config = dict(
    arch='xception',
    kernel_size=3,
    beta2=0.99,
    beta1=0.95,
    shampoo_beta=0.95,
    eps=1e-08,
    precondition_frequency=20,
    gradient_noise=0.3,
    steps=6400,
    weight_decay=0.4,
)
Rows from block 9, named by matrix and row number. Each number is 128 + 32 x the weight over its row's rms, rounded and kept within 0 to 255. All counts start at 0. Numbers have three digits each. After the name is the row's rms in percent of the matrix's.
# short0: shortcut pointwise conv, stride 2 (model.blocks.9.short.0.weight, 512x256x1x1), inputs 208-255
short0.131 103:174123126125094179134107090146128151098115098061125097169114125154127132124101145149189129083156100174135094129101123080165133154115109119172131
short0.132 099:099107142178145180117122243102158127124109143142101121118186056097132181091132173235100141168123090123164165121095112135157107149184114107114150
short0.133 105:136139102104138099112144131181061151129094175229100105158098120126111109076106121128126124139105132158096112120128141177097118095115105094141148
short0.134 093:094152132174134093135188169111116125122067101116101178129109133107103152106094186137190076181142121131154181065112084180131146178140124176086123
short0.135 095:083103143128093111142108119095097146129145140080157129102120119150122122148156143160137150143134095140145091131084203093090172074107139208124140
short0.136 105:149195117101176121173153067112095141131179194108119119136156130117122120074123124131150136158156159164156108098141134123111111170113156108152124
short0.137 107:126119112112145145163130152168089188104105162111138099179160148152179153089159159130078210136112148123182164096123110079075141159197099096139144
short0.138 101:140096201128242168107110136135152098160147111097126145094105128116120061144118178096092099136109094189157186141084117122144066108120171155142150
short0.139 100:103099095105105084100197157153116174126170078200106116124173162150166133154101156198146132134159167086134092127158120158140103118150150111149073
short0.140 099:107131111179081132130079114128121116118113136060112056109124146111127127165159149118057095084115085083107108100098120113166135113137146121142061
short0.141 105:130064089123142112112090125135086193164184097125139079124112165226209104157157107147086121144143145094127097160090195156098158118150118106137103
short0.142 092:075077118086196073128058169108113123110127109109090155099142120148131171180157144103089157123138083139183097145120146123148163120107139126099134
short0.143 094:120134144133125104165095167108118141112127209184173113110109169116090116148098161175117133164142147103124150031122129110085159157061142171122158
short0.144 093:142098137084165129084072173157158191122178106082141074094099116173161149118115088185097154095194165146090116204113168156093182155134112134136122
short0.145 095:147107148165091128136114150083172180145081110081105100163069150106145092100163115112120048113081137107136155158142128123073159110112198135174149
short0.146 102:107120153193196111183136134125061088140119115125093112078170117099141114132092124086129153168136161116138049118181142128118126065160151148107147
short0.147 099:150133111118129114143129099115131105094171125173032163126172177154131125157146185151211124156136118158155097152130128177158115148114104130177152
short0.148 119:130108125135150110103144124112164145153081095071164114129097136134066149151147151157105135095136106094215117062149125202129195128155153122106156
short0.149 113:177165103089114102168133120149139113138184145185121137089149084133151138104091143144156162032145098099104154094124085132148122114135121172106138
short0.150 094:156136152095035099096165104126088154175128134075165046158136159114095141145149094128110133124116130179143055177114131157111120123124099076080116
short0.151 093:127132120152141153122135136132169116052089130060153133111063059094154172142091095130069125124128131158113109114088119163115098168185143069095136
short0.152 102:141146116128123123108179110139110147120142119147142185131112097131133143175133131124136103144163161130151163138134149119122124103142129164112168
short0.153 101:073066125138150139176108079109126098107100066132131123106098089110092123139114124145124142066106106150160086206145099114135108139128148175131144
short0.154 098:161113140116115108162113093106146079072107094152089109087133170148136106087136059137140169128142140134089111135137130145140116108124130137132100
short0.155 099:107120106156126174122123104077111105078121155165084141188153123141119107101144138108143125200124140115093223154157140096129160162183174050143111
short0.156 098:142138145182083174144120090134102103114149100147147102105097136108118140072168159112143099118146087100077175125150148154174126116103147098135098
short0.157 095:128068092140088128164056104138069142178075071130121098174100110116120065103158141167147119080107103135139113091120113117067132141172120135136157
short0.158 097:056151117145141076129082127153107128089082167119127137129102098120085153132158152097112129140113168117058172164111168166082086100134184122189118
short0.159 100:121134136138106142135181121117190093121124120146104156073162156100196135128130101114151111194098137150115178089081143152152115176103115159101134
short0.160 100:139107202128071085138140140155149144118045108101079066111074141145090167102117169100208135160129152154167140086160104093108142118117183132179123
short0.161 093:154173053077195088160126142087091163085109080127116092127149069184083164110087168100058141107182150135113128107140104145194089085164123206106145
short0.162 097:076140120147072136138178148198107178138211149126103129094134089111131129124122087134106140140106115117121114115126115128033193128153131151185111
short0.163 094:169134212122065096121047178074120142125107096131156160117129169128085198181095159126145114150109074131122027142109099125105145151105108077091118
short0.164 106:093147199109065154225121076118099110136166119104136171118208116117101095130138140210169118111118033171134096082136105081066179157138102123114063
short0.165 093:133040129082124155145195152173111111137082146115179108174151166144061096144121133041118136128163090137150100224166094167076166126099170107122116
short0.166 099:085148135094098096131158148073177120137141102129133115133132157151101129117158143198070099121101144063063072108149097144126193184088094154112083
short0.167 109:071176119173129179150105131148132148117068112139117102137102069112147104141098162132114125163101154180106074145096116113109097184166116117146150
short0.168 095:106106160142096167125130158137166138092166075105136144180192141144144104104134106104101081105105131172131114097131224062079097080144123085155139
short0.169 101:122087115124059085155101116123187065181140156181116116109173068140153150174073202133134116177111181088158090170158066125106101074149082122163079
short0.170 097:144161151102064160145142163155144129140144103111133141086157096117138158128118108100089095110126121145133114108102100143151127123145096095123095
short0.171 101:136148136151094113165079175177139082129069137122099175108147112061131126136121192119137176147115099106111086135149121094133195096162070121153116
short0.172 094:145138119127072191138093084137165093163122191151189158112151119108113147110152137088162153146119152109104134071103172109114076100137141113090149
short0.173 110:113107133097127188171073146097140139182207132216125073159118142065134157140116141183079092093168120173063080092102113167131121116139115145088152
short0.174 097:086195130114112136141103098134091078173055117125116193089104111124116147087166157081139145097092136115172130119148118160176192149118089129110131
short0.175 109:124132139204115161163107141117091099133130125122079137133113119128087121157105100117137067143133150133113146153122105121190155144091096132174146
short0.176 101:151113180147093123105201126095108099161169146141147091063144187131099162102122143163057129116091097129097115135104164111103163143086153101176090
short0.177 099:141106116109096108085121124107098096133160144076143106111116108180147156118103167122129137155168110206141088193115164117114087084186073064164124
short0.178 105:115126145078197109144113151106149094131162135076141116162112119139085099128112125111126111136104113120113117096127121146223108102129078147119122
short0.179 098:067122122162136185180195111207130066138115201139149120163110183060128154088112141118174165131085136135163179116121099120107080136158153126152155
short0.180 103:099132121114119061067167105093104118190084192137121178115079122139205129140141070112134108118089180117135168082178107129046106110112136193111170
short0.181 094:104161103158109142167156120088243136125126124075129102107092150178170076120109203145170159164158136144146122106111111149146147150124094120045085
short0.182 102:126177139099094158073081128126109136145185091047085131111110117097090129095160110111218105094108096146100101101119184225151132148161122115150133
short0.183 099:096128061148152097122134134175171123159094187178084141146136169166110112111106167143168139156171104095103116120117124095112106137093118149121117
short0.184 095:109104112189079118137139128039077156113149146114137147109189134106154126106174148095142095157070147107140135086166192159155162128109122109069060
short0.185 100:144119130101197070116095104195130058093112097122111098119149126122132153084106147154116118137108153132125139109154191176121120155137153124100158
short0.186 100:119173120159219123089186125183124123209125087106097099081140183211154120161106145073091100110108102123102097122123185125133136117146136121102162
short0.187 094:135129176148121126142121109158210130157174080147112098218157127137075073078174116136140119122080083085160133116146179152047132113144140138134140
short0.188 099:109136156151066146136116223097111108123173120151120142110144146186156117118126139142079221124151130138123157089143113127095113180096114151187091
short0.189 106:104127104077145092105110129138065170139148109105164088150142126093114106159194178094127127141126160156105121142084120138198141175146127127101101
short0.190 096:121069097104086145176108121188142121102223145137108075151097126093101099119144134157177117126121118105215098023094168124116137111187141108147168
short0.191 106:094108129144182123116093130159171191151126107142142148098085110082120115162160155158135107127123144134086115167128109118111103095173162121204195
short0.192 098:117123107092191148135126124085134119183198159136109173147151200107108130110147157104132124153145159111139094186135093187156155099119112174167056
short0.193 096:149133117150060127157127096126085146160125125077099164101138131154130167110159071064126113089102149129108140167162128092067162120210164127143106
short0.194 094:100099102104164164130141135133164084177113171122176068121133117161163135124118065147133124100132180161106093109071125098117140098175113175154116
short0.195 093:135190144106189126098151206157084160115132070140152178090141115134139114125125137130099127160109141114149083124111140128176159123117141146112170
short0.196 093:164115094117146106110123088112160096124067180033101147160099150129122151165135132113115145162112128126151130122150140099104124107119159113154095
short0.197 100:161144098079143101078100120098126156044130076110151142128094106128087099130088106069196127135145071060141156075127084115101075119170136099194117
short0.198 099:119095129126171107125198146177119074132103097129076089061206118103116094154087079166158230186152178127135111158156067105173167053111097146078167
short0.199 105:117069206111065189121108172154167145135143115135112116129183077124088097101136101140233148162099129117100116108095141098144147106112130133185133
short0.200 095:169179143150106131125128101176193159137086153167163182145170091093100115104110168057107147150136119172110175182157145161116070091157077115171169
short0.201 088:162128129139107085179142125122099096076149213094101161089175154201052140114150124131171134123112112115143140030081111155124160060101084102061170
short0.202 098:148096112184084091147125155092193116108119159091163146157170206214124148172136104190124093176133131095172122121125097124100164106095130106072165
short0.203 090:149155130136134106162133120131177110163145072149109115098168149143128151146158119118089119115073138159113176143080057181070122114144170096057126
short0.204 100:122087148186120093157113129082091139135158140113142198148076107142138175129145084102144095128097147110148154188177120132095144097136106168137134
short0.205 098:198163114045168145123129152133087139160116092087127160067164150211073167119156116139198128110129164121146122088130148141157124116154141130096085
short0.206 093:119211154112078120145111157073126194136159123169095125158139132124081132129094136132167130134090132194082113091167132137115135133087131149096102
short0.207 099:159162144149143124159098137102150142163091161099180076165120126158163102145152120164175099143160156161127105155101206133068139125199122128108196
short0.208 106:145151141121112157129092162112134093170092107139137079139158135071167111141132149099131147109146127128141092137150090140104112123179054135117069
short0.209 120:117091123078196112062065151159190165132155135142089136106143097137090160118098175076144081163096116133114125121143104165179096132108125133046132
short0.210 098:153090130097118140118111114162201139114151113182167216122083149096173140133130117131120153129108106101148114065134130161096168142136146079164121
short0.211 093:124137142096090082126178175113128113180106132080086157121036106130126168103111116133123130104151139081140182108124193168120120066155107090118150
short0.212 100:101086121130143152123134153069141115113088132116167131178120106145146101134145103076096132162120150109093146141141150071093146142142117125140185
short0.213 096:127121078104082130120143064172117136092176088116120149152145082096182113056160152098115148105113174121160191203071122108120127169087176109102112
short0.214 091:119130144180169103106128203151084117147102124100141141126176098124122175134115110133127112242151107216131148148158118098108116098158084122122133
short0.215 086:213152090147110136120116178185071164117125178133117099168108088145212138132101172181137139093166115126166119105169132085093098089140155127149101
short0.216 093:129098162099138128142149107065128098116111116104164117174106130105178093166143109122160208204123168148121192081158140111129102140108098171140178
short0.217 100:136076101170121089120182133172094123070156143185191105125148093192075148079092152133185110123147138145134047058121121166132126110102065139125107
short0.218 108:134109099124109103123156128176152152128139082123091117123158146049127136141114158152087134095098151141134112105135139142096102126154130132236144
short0.219 100:126093141091113151111130130136176181173096091122127186129131152141115113129158164144076082141115146067149138064070075175124115102137162140108087
short0.220 098:133089136112139153135185077100109120128088074162145143128144151220086207156210124136090068127134098137084107085128108106140145127111158112105117
short0.221 109:117114083152142118137109212109138137157137044113132129116061095115142113196109130126116159123131144150084146189141164114113103069103088158154146
short0.222 103:071109113141108090102137165170122182078099160130150105064147163132183137146122133101159123175171186110116137122127062044121146113080142161187157
short0.223 094:145167113155145080103138095099098081102098123177162096155046110169178151133088121130086135168141149134121089166117122146132189134122124078171150
short0.224 099:116099159135103145142165151111164135131093105158161143172136172136104090157163155101133140115110144160121196115152078149141126127147138120122114
short0.225 094:128151135144137088110142129128091141131116121157123182164157166169145135088121107111113110124102168154077178139096067082125096126130149109099067
short0.226 104:160159109142115124151065153170132107166110138173115129152146129107129085135129167090137095098132152091122139121135096170144168130162137199163092
short0.227 095:092072093145106121105189104162098101117201057169066159096105185175123132126140248136142118122123161131128098132115174155077135117134132193157134
short0.228 095:159122168055102132143094106146255157129146133170131159155180066090137102176138131122153122086103163100105130149094151119135106127134170154141128
short0.229 099:133129104114133120158063120130139159122154133121143138143042130131174136116195179097155139146110130084113158114127080091148094138120164067170116
short0.230 096:149095199148157119157053144129132071080164151120161161137102072085103141126057118168172114149165161094143161136153172091131186176144113081117097
short0.231 088:147151152178153160064198136107174157128137146070200106082163135179119203148144150132145165145105152102138059130124135121188143148171164131226121
short0.232 092:119150147212124142129144132149088085135153074139089064123075212151084103182112123158119101177125049097134065132114156146104139108098159132193120
short0.233 103:181202158148097115106111122199094104132114054138127097082087101122066132104107176149075126136097100052126138112125121128098156120122148132152076
short0.234 094:163091135147126079136130155138105097191131093123099117117138148098112119118093092103111104183118136074218155118112161113148121151105150118121144
short0.235 103:099155137083092101109185107103086103101144111074137139113117183131095112138105132118231090122091128153158216120101102078147157098137081059131071
short0.236 104:114089108135098062121140142177135211117097158097174092106150255194106142068131142069166137135153153136143082139131152146127118176131131155169106
short0.237 099:086172141070134042121147119124124144148131072213099166114175144131113175088127132086157132127107078087170131104180137148139108148107152179122143
short0.238 096:170117060144169119142161102129119125124146076164149170134147084139123096125098105098156131126134140128146129111191096134125109145169109177117219
short0.239 090:069127112088136152139091206133123115104148083177091111131113162105087076150140109077159101117119092181124071121183132125153152110160147073142172
short0.240 094:155145110166162115118109102124133124148091129206099126089105142108234166139124103110093152159122113165123084097119098099123106168121155178222147
short0.241 099:091166074154158117099147146098115064140115107150144072064126138085138157116119143094189121100115146139097057166123116134149146078071173126117127
short0.242 108:152146145064121159121130133160082164160069132106101077043046132086138088119140120101107083197099114131145129110108101138084159144068116106105090
short0.243 093:104103104066094137171121106119135148191118137118142088051138098150142116076119083127118152171063075129086097072230187112087137085136160089187141
short0.244 098:135048119137117131160136060105127147127111165159115131159091070146098144176089121078131173180112111118105151127087123102137091108106131100125178
short0.245 103:140125143109150123116154175107090105138165178125120083110141102070113112115160132152126106131113149159122080105141160116107065080145197103124130
short0.246 101:123101108171091096184169147124143157152150119166096124148146108102152159129162146101162121146117133073074127128075097155092116145110138103093098
short0.247 097:084167109200136128092120111102134102119166127155154164133172132118142157169078155160091165176102062145090129140143143116201120160103099179157134
short0.248 094:117128120156139156144088132094130075138162139023072094178133240150197109139132089071186123194147212146092153145103147132126089187214099115108144
short0.249 100:144157141121101114168127096166127122144161157120143086085140153105095126135096113188150097205055118154191075094170137124194026142191149153118129
short0.250 112:144166137058111125129162122119154101092163080126143076162148161133145136149135118098084174169138123122075119119113159095140099133128125083116131
short0.251 099:122109119106138114114163152184145132091102107105116088104148160088092114137089174090095128106142067090105127125183123123143150154115071106160141
short0.252 102:110116116106167093095153120204171124130110121071152150193094137147065109082128102108133168123188096146093134195092118139129149100086148091108196
short0.253 095:142165129149140178114127119108126115134106121090144129077096139097163124152152080043136127110178075084107090132150086123095108127121152105200151
short0.254 099:118089114089173132121117148121131041146091173236121134143131081173140128069110142155163103148194114157106144114130095125148146130097140110180131
short0.255 103:138101119117125128119119077114161147138116111151100110082159149079198155194098161161148146166151079121120161086144136092115065115137085155067090
short0.256 100:166160115099188123095062147187146130160144086119178102173162104125126115084179134087127112127109129127164138082103175105165096074108127089120122
short0.257 094:185119102198108127096125098157150127196147168130147114182103113112116151090099156111096108068095095164191143126116089143118161090077135031136122
short0.258 104:130121198152136100092117073177149126123159144102138100123132138123093106163180105147088154164082080093121126098088153112170157098149137176120175
short0.259 100:092187141125131171134149145090182153129096123150188108081089114140134122120134145148205115128119112085157119126146082122174138208080085111169096
short0.260 093:176128104152118101120120138133171141140064168113105132170117110145162125112151138119127141177131104138125133126198169093092123196156080116096085
short0.261 103:111110126142164183152077152169117082139161129185099105133157111095214109150103136127106032129096155097119123140146109156109160141104120058072116
short0.262 108:121084143088072111121229098087118215117087130172077116116135119139163161190101134138118090119060107166105053067134126113116162125087132139132113
short0.263 103:115187197095134132135135183136162100116088086113150042132120128115151122168107096104115107111125171126108201131151108147113087099084140111173158
short0.264 101:138129115123108114153199105107082094139141158081197121145135141106084184160127143093148123151140127163142111105104103115082086102139075135058124
short0.265 101:092107100115168031152082151116145129121126058191130168095111105146172110165113145106124133120149083159144190087139136161166100163169189138196139
short0.266 105:141193078120136130146137126141109195102065055117141146169136099112127160118131203140100210126068192155145096099135086077141138138139142096121124
short0.267 103:094083154185125064113187138094176074144147154148072174108126122153146124078162171093097134130149093125099142163148106122186108138079071096126104
short0.268 104:112063132125105163156141117131111136091064144050107127138096155160096135104160153115126066125131170082117102136116119200123165118140110128095094
short0.269 096:163097117150113128112100048149158120144153169164083145146124156150052154139142192137197078145096124128132116104151140189149148087123076081153135
short0.270 097:096153161136108135124094143203113181132137118079139118126173234139151091116090069145100113122110119165180099154110239054123110104170108116127135
short0.271 105:157165198239101103155096102196112164146072150091112171087158103108186086130153126097131123180101134123155154099117110130182135114171170119100129
short0.272 112:078208095111089108161140100128075110148172133152107097135154197070135147083150156155120158060098139098128073133106092139167166107162041103130186
short0.273 095:141111160160158125102103148122081117110098077094115099176144143114152159184122217088084176165147118091104101099110098136097128185138125149143090
short0.274 098:138147110126172102071178171162208106169084138210074096151169155075114143117134147173140124111137168130118098088095096083100106139099235136116145
short0.275 094:126096146092123086129119126135166134131114120116114160062134215122071156132079148128238111150139090098089146116112109149141082124159169104120141
short0.276 095:112143122108051077102130116094082092105217081124162131090116192162111084085153162099147126191111106109054147224100083162114146094130160153173130
short0.277 106:109152135167089172099064085186124106128134149165100139121056101169075156135098146142159168112178131125175143096113136082066143101147137122152138
short0.278 102:127156115129101099092185120103186172100194130099129171122116133133136133198114116173100119124103131255108124092126158097110096168168099128075108
short0.279 097:091116175113035102173106089142152142186095137105174179106130164105064113108103144104178131138120183114093164098141133085075122186108065125153132
short0.280 102:130165107106107185148139116161103154177087099128083097091102067171140147142111153177091129134124176123153173118071186175102089068135104104119153
short0.281 105:176074080103167073116086090085067129168079177186101111126097200140087110183123120170142141086136160096115101123111158064109115145157088072161154
short0.282 097:114179119145112145131126100145129168152152171153156105148144105095091103096102095167125121131114138130255063165161125164115092173076163149094135
short0.283 093:162070148205087106125117152108141104129099080093118118084132142171141185174140130086189179144102135168137162106100126186164093197138081133128122
short0.284 096:080134100118138115143145091117133132090144139103118104114136115141136147096134171099170093105128121140104137130142165129137105122158130170138150
short0.285 098:158086110127118076149130158188110137093076146097105081160106113112152157132175121119155103140138112121172105106116088111123128095198110132139110
short0.286 099:098070118171182108124127095147193111159112132126113121129148159116125109130155109166117073131104105126136143094099092098119141098112133181167128
short0.287 102:117145092172147139138099088110107130145147136047164157129139056098128155147096117120156082168132132209111111171120095185056131146200121071135059
short0.288 104:090155136063136132132095142106128129152118142168105153112107130059060159163124075171117118060181104140101104116100105133187125133144105169079127
short0.289 106:097098161093068102123152110101157144099163181158156128169185107150160075052161122107133128172115084132158122115139162179143164113083121159127090
short0.290 109:111095148115156161081181129122109098132115120092122071128129093120145139148140132082176117119111173124084169073129079137181172191127122161163182
short0.291 102:140158147133045069123073182172159146140147113112112151128151109116108207153114075116073077135094117132117129206146129129095133112089105100143130
short0.292 098:138119092140118155058106119132111118169131129131180161169100110216145157108191133094120139094151158111160089171131155176121207079121184136195124
short0.293 099:138074125140134120159111112143135114108174167086113121072093091203084192130152079113112135096171153182105092128116086094131154092141138111141133
short0.294 101:119175130129095131121149168142127130122119163082131095135150156107149142095138099154106161121093204148105099139091121125108116067123150094116151
short0.295 100:117097103168114165077117074102162141087154122064130148153116174163165162109113126068088202152127137117157104180108148092180110133122071102118100
short0.296 101:119135132084113156072106194147139134112181129144139140106078104116154101091110172117156115173117179110083054073166102138106127117119084149119135
short0.297 100:166136085144106111110103123144127137096111100111107108131099175152220145081105144067120077185144111154108100124142114136139093120139105252086118
short0.298 094:172105116147152155115075120121122091124155106158067087070152184121080158137101128178139155126137097122113121119131120146116121138083078154130147
short0.299 103:166172172144118085105098096080121139129146148206170137096168103144174124120111182139099121071162135151178114143177103097204137148114121167138115
short0.300 096:058078132094138095172137134147105149152083080123089164123173150153129130108144143128117093095116117123125155156120082157108107191139111134184148
short0.301 106:128090101141200115151120098077151046137121158111175176123087117182148130137157112113186076139186129141106087085113224102134096156160097113123117
short0.302 108:116106142160151106141121120091123112088057180130154129154106188137065142083117085137113087132101163107160095112138189098110151145164100117074082
short0.303 097:145093101108140103201147193109128110111127138153175132194102156145090148171162073177093172120111180143203078108108113141159163121133099125077140
short0.304 102:152092114140063075154177152166142113134154164084095111093104104194141155144122147160090116127101081255139141078120117134095121139120146162069121
short0.305 102:193154127139141121077134183099123106148084142134100126146150090131095105116113124160165140129154125113042101171136178121116092194103126151104143
short0.306 104:172101136181148086144139118103188130183137119127122123141066182124180130174097112136086165164090158142098152097141099104189119121128141095197150
short0.307 100:131161100122092114095112120159155126155092107078086086121109123178158149087098107115109098068107172138112123104106116134142139120173161096118134
short0.308 102:090147095110174130131129096160126153108113136138107127115046131150135145159094133117183121053138140114160147149111142125185164179160127085190166
short0.309 091:138129209106129128101158135117113181148159183156099109134131170114125120123097151111147075154160089089067151086113120097120138090141117124065070
short0.310 088:172179167134144143092133137137125197114103112122118146097154175116069160095082120154146132111121073175113106094095129120110111089125182146135153
short0.311 092:090199151170053122110074168141118159129143105180189142143101108155069166079144093097148237134167163117204128149096132128095099207084127107146144
short0.312 101:107140166158139128145092140137169189094125148148165148171101112089155091116105141114117158096144078054095128114114207071165134127133125172158138
short0.313 110:150120091125151172135104134129149088106098135076125168113087129107108163091109068150145071125103108114107147138171172146115131132125159114143092
short0.314 103:173099132147115093143105138198114210126148096121141067093089123148127140131142099144078119127170107118116192108188066140143110132125142126096129
short0.315 090:095138115106141124101116107083091122117125091111113094197130120149179174076151099110105103096112070104152226116140120159129127211141103167130157
short0.316 093:116192144117179175140181179142131173080143083129125143169123134081159103121110152153084112088072095097122096089102148082107097113129134089180095
short0.317 101:081135143121111134109096132098120194131117125144096115110116159145123147111126201146116106140131098091055150126135136121161109161150133087118199
short0.318 096:166072132175126135152132218114174104089132151146101165124143151118142152111096128181154161121101103127134174110133109112147145122115143097109139
short0.319 101:204168079131212122116110113088126121102107201128139122141130125116137117165119117165082141060153127205160104051140155155066163178178134123179140
short0.320 102:163110064178136091095108169153149128131151121108119104219089141123140127148139145152101174203059112124082155129088114143171124094122150082064065
short0.321 105:116255137201103090078070147087117141114144144121119102130117151131113097109126136103089175129146105122116051119124106129125106128159096167187167
short0.322 093:120127178095075130140151107082174099126171067159091112091131172134134154111126128124186107128099045125107133112140132122060115116154106203131136
short0.323 104:129117115100229162141146104143100070131088098112160134089107122175135138106141111160146089105110159154123109076112084098139109135183100167149136
short0.324 102:180073132157134124122126112113102188098148135157121188166135247131097146123128152165161156088136190148144132085103086117172120113105156156123096
short0.325 094:141131110136122117174131151109133134116116164102183220099151153117105107143118124079119139109113107153095098138105072160094204112125140132140162
short0.326 105:115154114090137183053114117160102163125098172209122084127125089163133139161118090101151148140121157134124094133183118110177169057132123137103136
short0.327 112:103110138109129098113154081082126158205112155156144121082140036136038113073141137066112166157159114112178138088137146120187175146128122175110068
short0.328 095:147134152129117156152181185145113110080153103120143093118147114097111185093152170109139171128116210118092213191153103153201090121151126075099117
short0.329 093:143060091111150140138158144117138162092091094135158181159063143108124104142110121158160115135110110117111157078096105121135128112120130203163134
short0.330 097:163108133112067111149112101092030131142101153166161107144138120132120114122094077148120138116132162135055136142132135130133161176137164152154062
short0.331 106:147095208061185162160151136139152074143143124054115121111172133172141114080141102127158121159132089108127153171182098148120238154095134107038113
short0.332 107:133156126101167162155143092150162154076091147099110156106103119149111142094087136082161113146140192094174109120111062140145161119168109253113198
short0.333 101:136170110142156199172043112114124194135127174180127091135096150144170095113133142092178142154089158135114145150224128172135108113164146184073169
short0.334 102:141181128154162105134162153113103079120172094152139081151132147079141068112127165141128108151130141105144101152146166120132057148142184191073147
short0.335 108:138255142116133100127160119115089093142186081173098125167108121100129120117141177121144120131151143135065099118078095137123221107099133147153135
short0.336 101:115140091145074087104205111159132146128166122141109136085161095188109081098089120093092146145047149110128119104137121060141121155113153125132170
short0.337 107:107161166156060185124069127200170119122151051113135115157118072107133097138110094131084127172098163083145153085079161171124144132146133057114095
short0.338 105:156100126136130136091080120105083099173108176163153104089141158110181124097154126114209162157111131144136169102165109087107139152161077124142099
short0.339 103:062117138150162109120105136153168130148160112157149152134125102138108129146086107124141122088174151133124142119128129145198092171179066147117110
short0.340 095:118119124112130060113142155101084145202101138075150118149103135144068157155148125123101118171134119113151112091144133185104128103174189128116073
short0.341 101:102096197059110145141212136130115158132116116211105184126123119096115143172095142123163102087138075131133099129101128119158116114128123129154079
short0.342 101:084140118144083142153099116072125200093092143113157134168105182107138107165118118112094097073140054052095131177115079112129196141153100111133141
short0.343 108:119170135124129129140065122055118136121080117183082122135084089118158132161116129096132141121215068111128156156109170127143087097139179131107101
short0.344 100:090138117130094170086169165090153141098119125194105125144165129168140112101149109173110136176091142094104130178078142173082148087124122099112064
short0.345 102:053147126136143131043114114122164105126113179125141148106129203096070176116146120101145081146104116124213103044100114145126153151118086174143166
short0.346 098:143114100125038068156128116118109158168111101092113116144127112126173139127090086098136111138114114127183139141143186160132120063140108112138189
short0.347 104:083114135205121135108125141098109161192123164130143166214073149132081124122138150182136130189132174174111125163139121122182096117177096120079146
short0.348 097:143057068183127097150086052123132131088160130093157145112190150153185117161193200158141097101125135180121147131121088092087104135177084079170102
short0.349 102:139145108111202121150137166085074110124092139139124148090129145176114082093161140115143051107108090140141153046119117113228115112132154139119185
short0.350 105:162118131155109133130187168147159161105104126146157130069165102130237124110200100136124127096155105090084106104142088096195140120084115147132092
short0.351 098:193142184086128078123155096104045111135145156083101096158179145108147124142100155189069132147152154122178082126147116068097101166111146131106123
short0.352 099:104134135098129118149164201108127149066136126099126117168161115113152118118120104169134088151125132105170144105143158092115191127151118093116093
short0.353 090:102154134073138120175120158148159170110080115134109139135145115125125159147095118136255100121106131108147091054097097132153104119107131126139151
short0.354 107:072190101109096071137126155137126134130102092117091138166126096097090144107131135124103148106197182094127181166174133129155142127183106172143123
short0.355 095:144138159161085086121103109137159105126125089130123132076103097141085096108127075160148184142192139136081106114129143159080087109157125101138177
short0.356 099:121097130108149146189165124114142154138087066115139137125051183160130177102146127083146130128132103142092172105127162189092160121159156114136111
short0.357 100:115133143147094133139067102135116146145151159131132138056153064213110065096198170072118121099085070125110135132152137117088116173103090157114181
short0.358 113:119159142167190149115140092120075098144122110218113123088076125157109081131108097158138141173108119137136139112130143205116140084098153123163238
short0.359 102:166122122105060129189183118171164134202150145147148130121159081173121159129196151113112142193100074092126170164114172099074165148127101117118131
short0.360 096:115115100126136138131113119105114113138141110113156105151142147120160117111133101113078138163130176104134123137132084196163138087111149133089108
short0.361 091:130077140104109098134107154219184060152105078168130128165205214069134107130107104138095140099137122153150100102070115085084120111161103138117110
short0.362 101:151155176190118094175100109072117084166132098137122154134089171062141104151105108146094129134123175058090075097063087136121126107172189143121140
short0.363 110:108171142147134143095082107104126115121134133090151131101143171065100084190136174150163154147096128151171116134129107185158143177141130130098159
short0.364 094:098098103081123143144138165186166101096134133062138131135134088103104110105144160128074057103133101114123142158112125169168164137164140198091149
short0.365 097:077133171122116121157120151131119144171120097124117105089130151162145053140154067078161111152153138094124103112133127141164173125172133077101158
short0.366 108:179123141139082168083092117194105106102124106176111141178151112056132158107161155138171096149127134148162121072152102166095142074129093113068151
short0.367 100:117132134087113178088177112085145089145111122170166171087158120158100124134117149088076121126174171094113153108104148111192089161146126116091140
short0.368 097:154174146136086120155060151078163137191130082105132115112094123113108120119103157102035120148175116143255148099141065098137125164157118164126121
short0.369 094:108151127121188111121100143109147092138183118142131110135123168179133124130124098082133134113199116120127147123143145139194106114111145137127159
short0.370 099:126178155163083141092159146067129165105159079169130141134128096133175130122124157124049173082093161104129099079171098155175137122135071111136150
short0.371 100:174160093130086135152131087159074145163094166170152155117114181094094160136126130155115134106103133146199224159138126075123146121124099145124153
short0.372 094:085147116089122082110161099123142133141089079065143122083094110200124096122057104078126124206128104123131085117119168150094129118112187145146181
short0.373 101:087078134148220112113155177127126058101111243185077120059179169176111079157087131113141157115102097098134098142156087118101149111155091149150149
short0.374 100:106145076121209132121156167124094142151160115134142121060057142125123120164136111141201097160105096117119115130157177071088144127067097150137118
short0.375 096:188127120050190134144069082106145140057142127100018094095123179118128108133104114087088141119109109102133115132150107140112143132121111163112153
short0.376 106:161155144091165106121212152105164073158090173114101092102154150180118107094102143145158135067140119147180120126116125100118134087108119140122143
short0.377 096:151113170181140083139154068146150182113194164129094173100131188147116111130176128075100147107094136113153132161129125134105195103105172069148158
short0.378 097:127095195146112098129120110178142130133106094167166183119138158140183111134108134123110125173126096148138128135125079120116214087103139109091133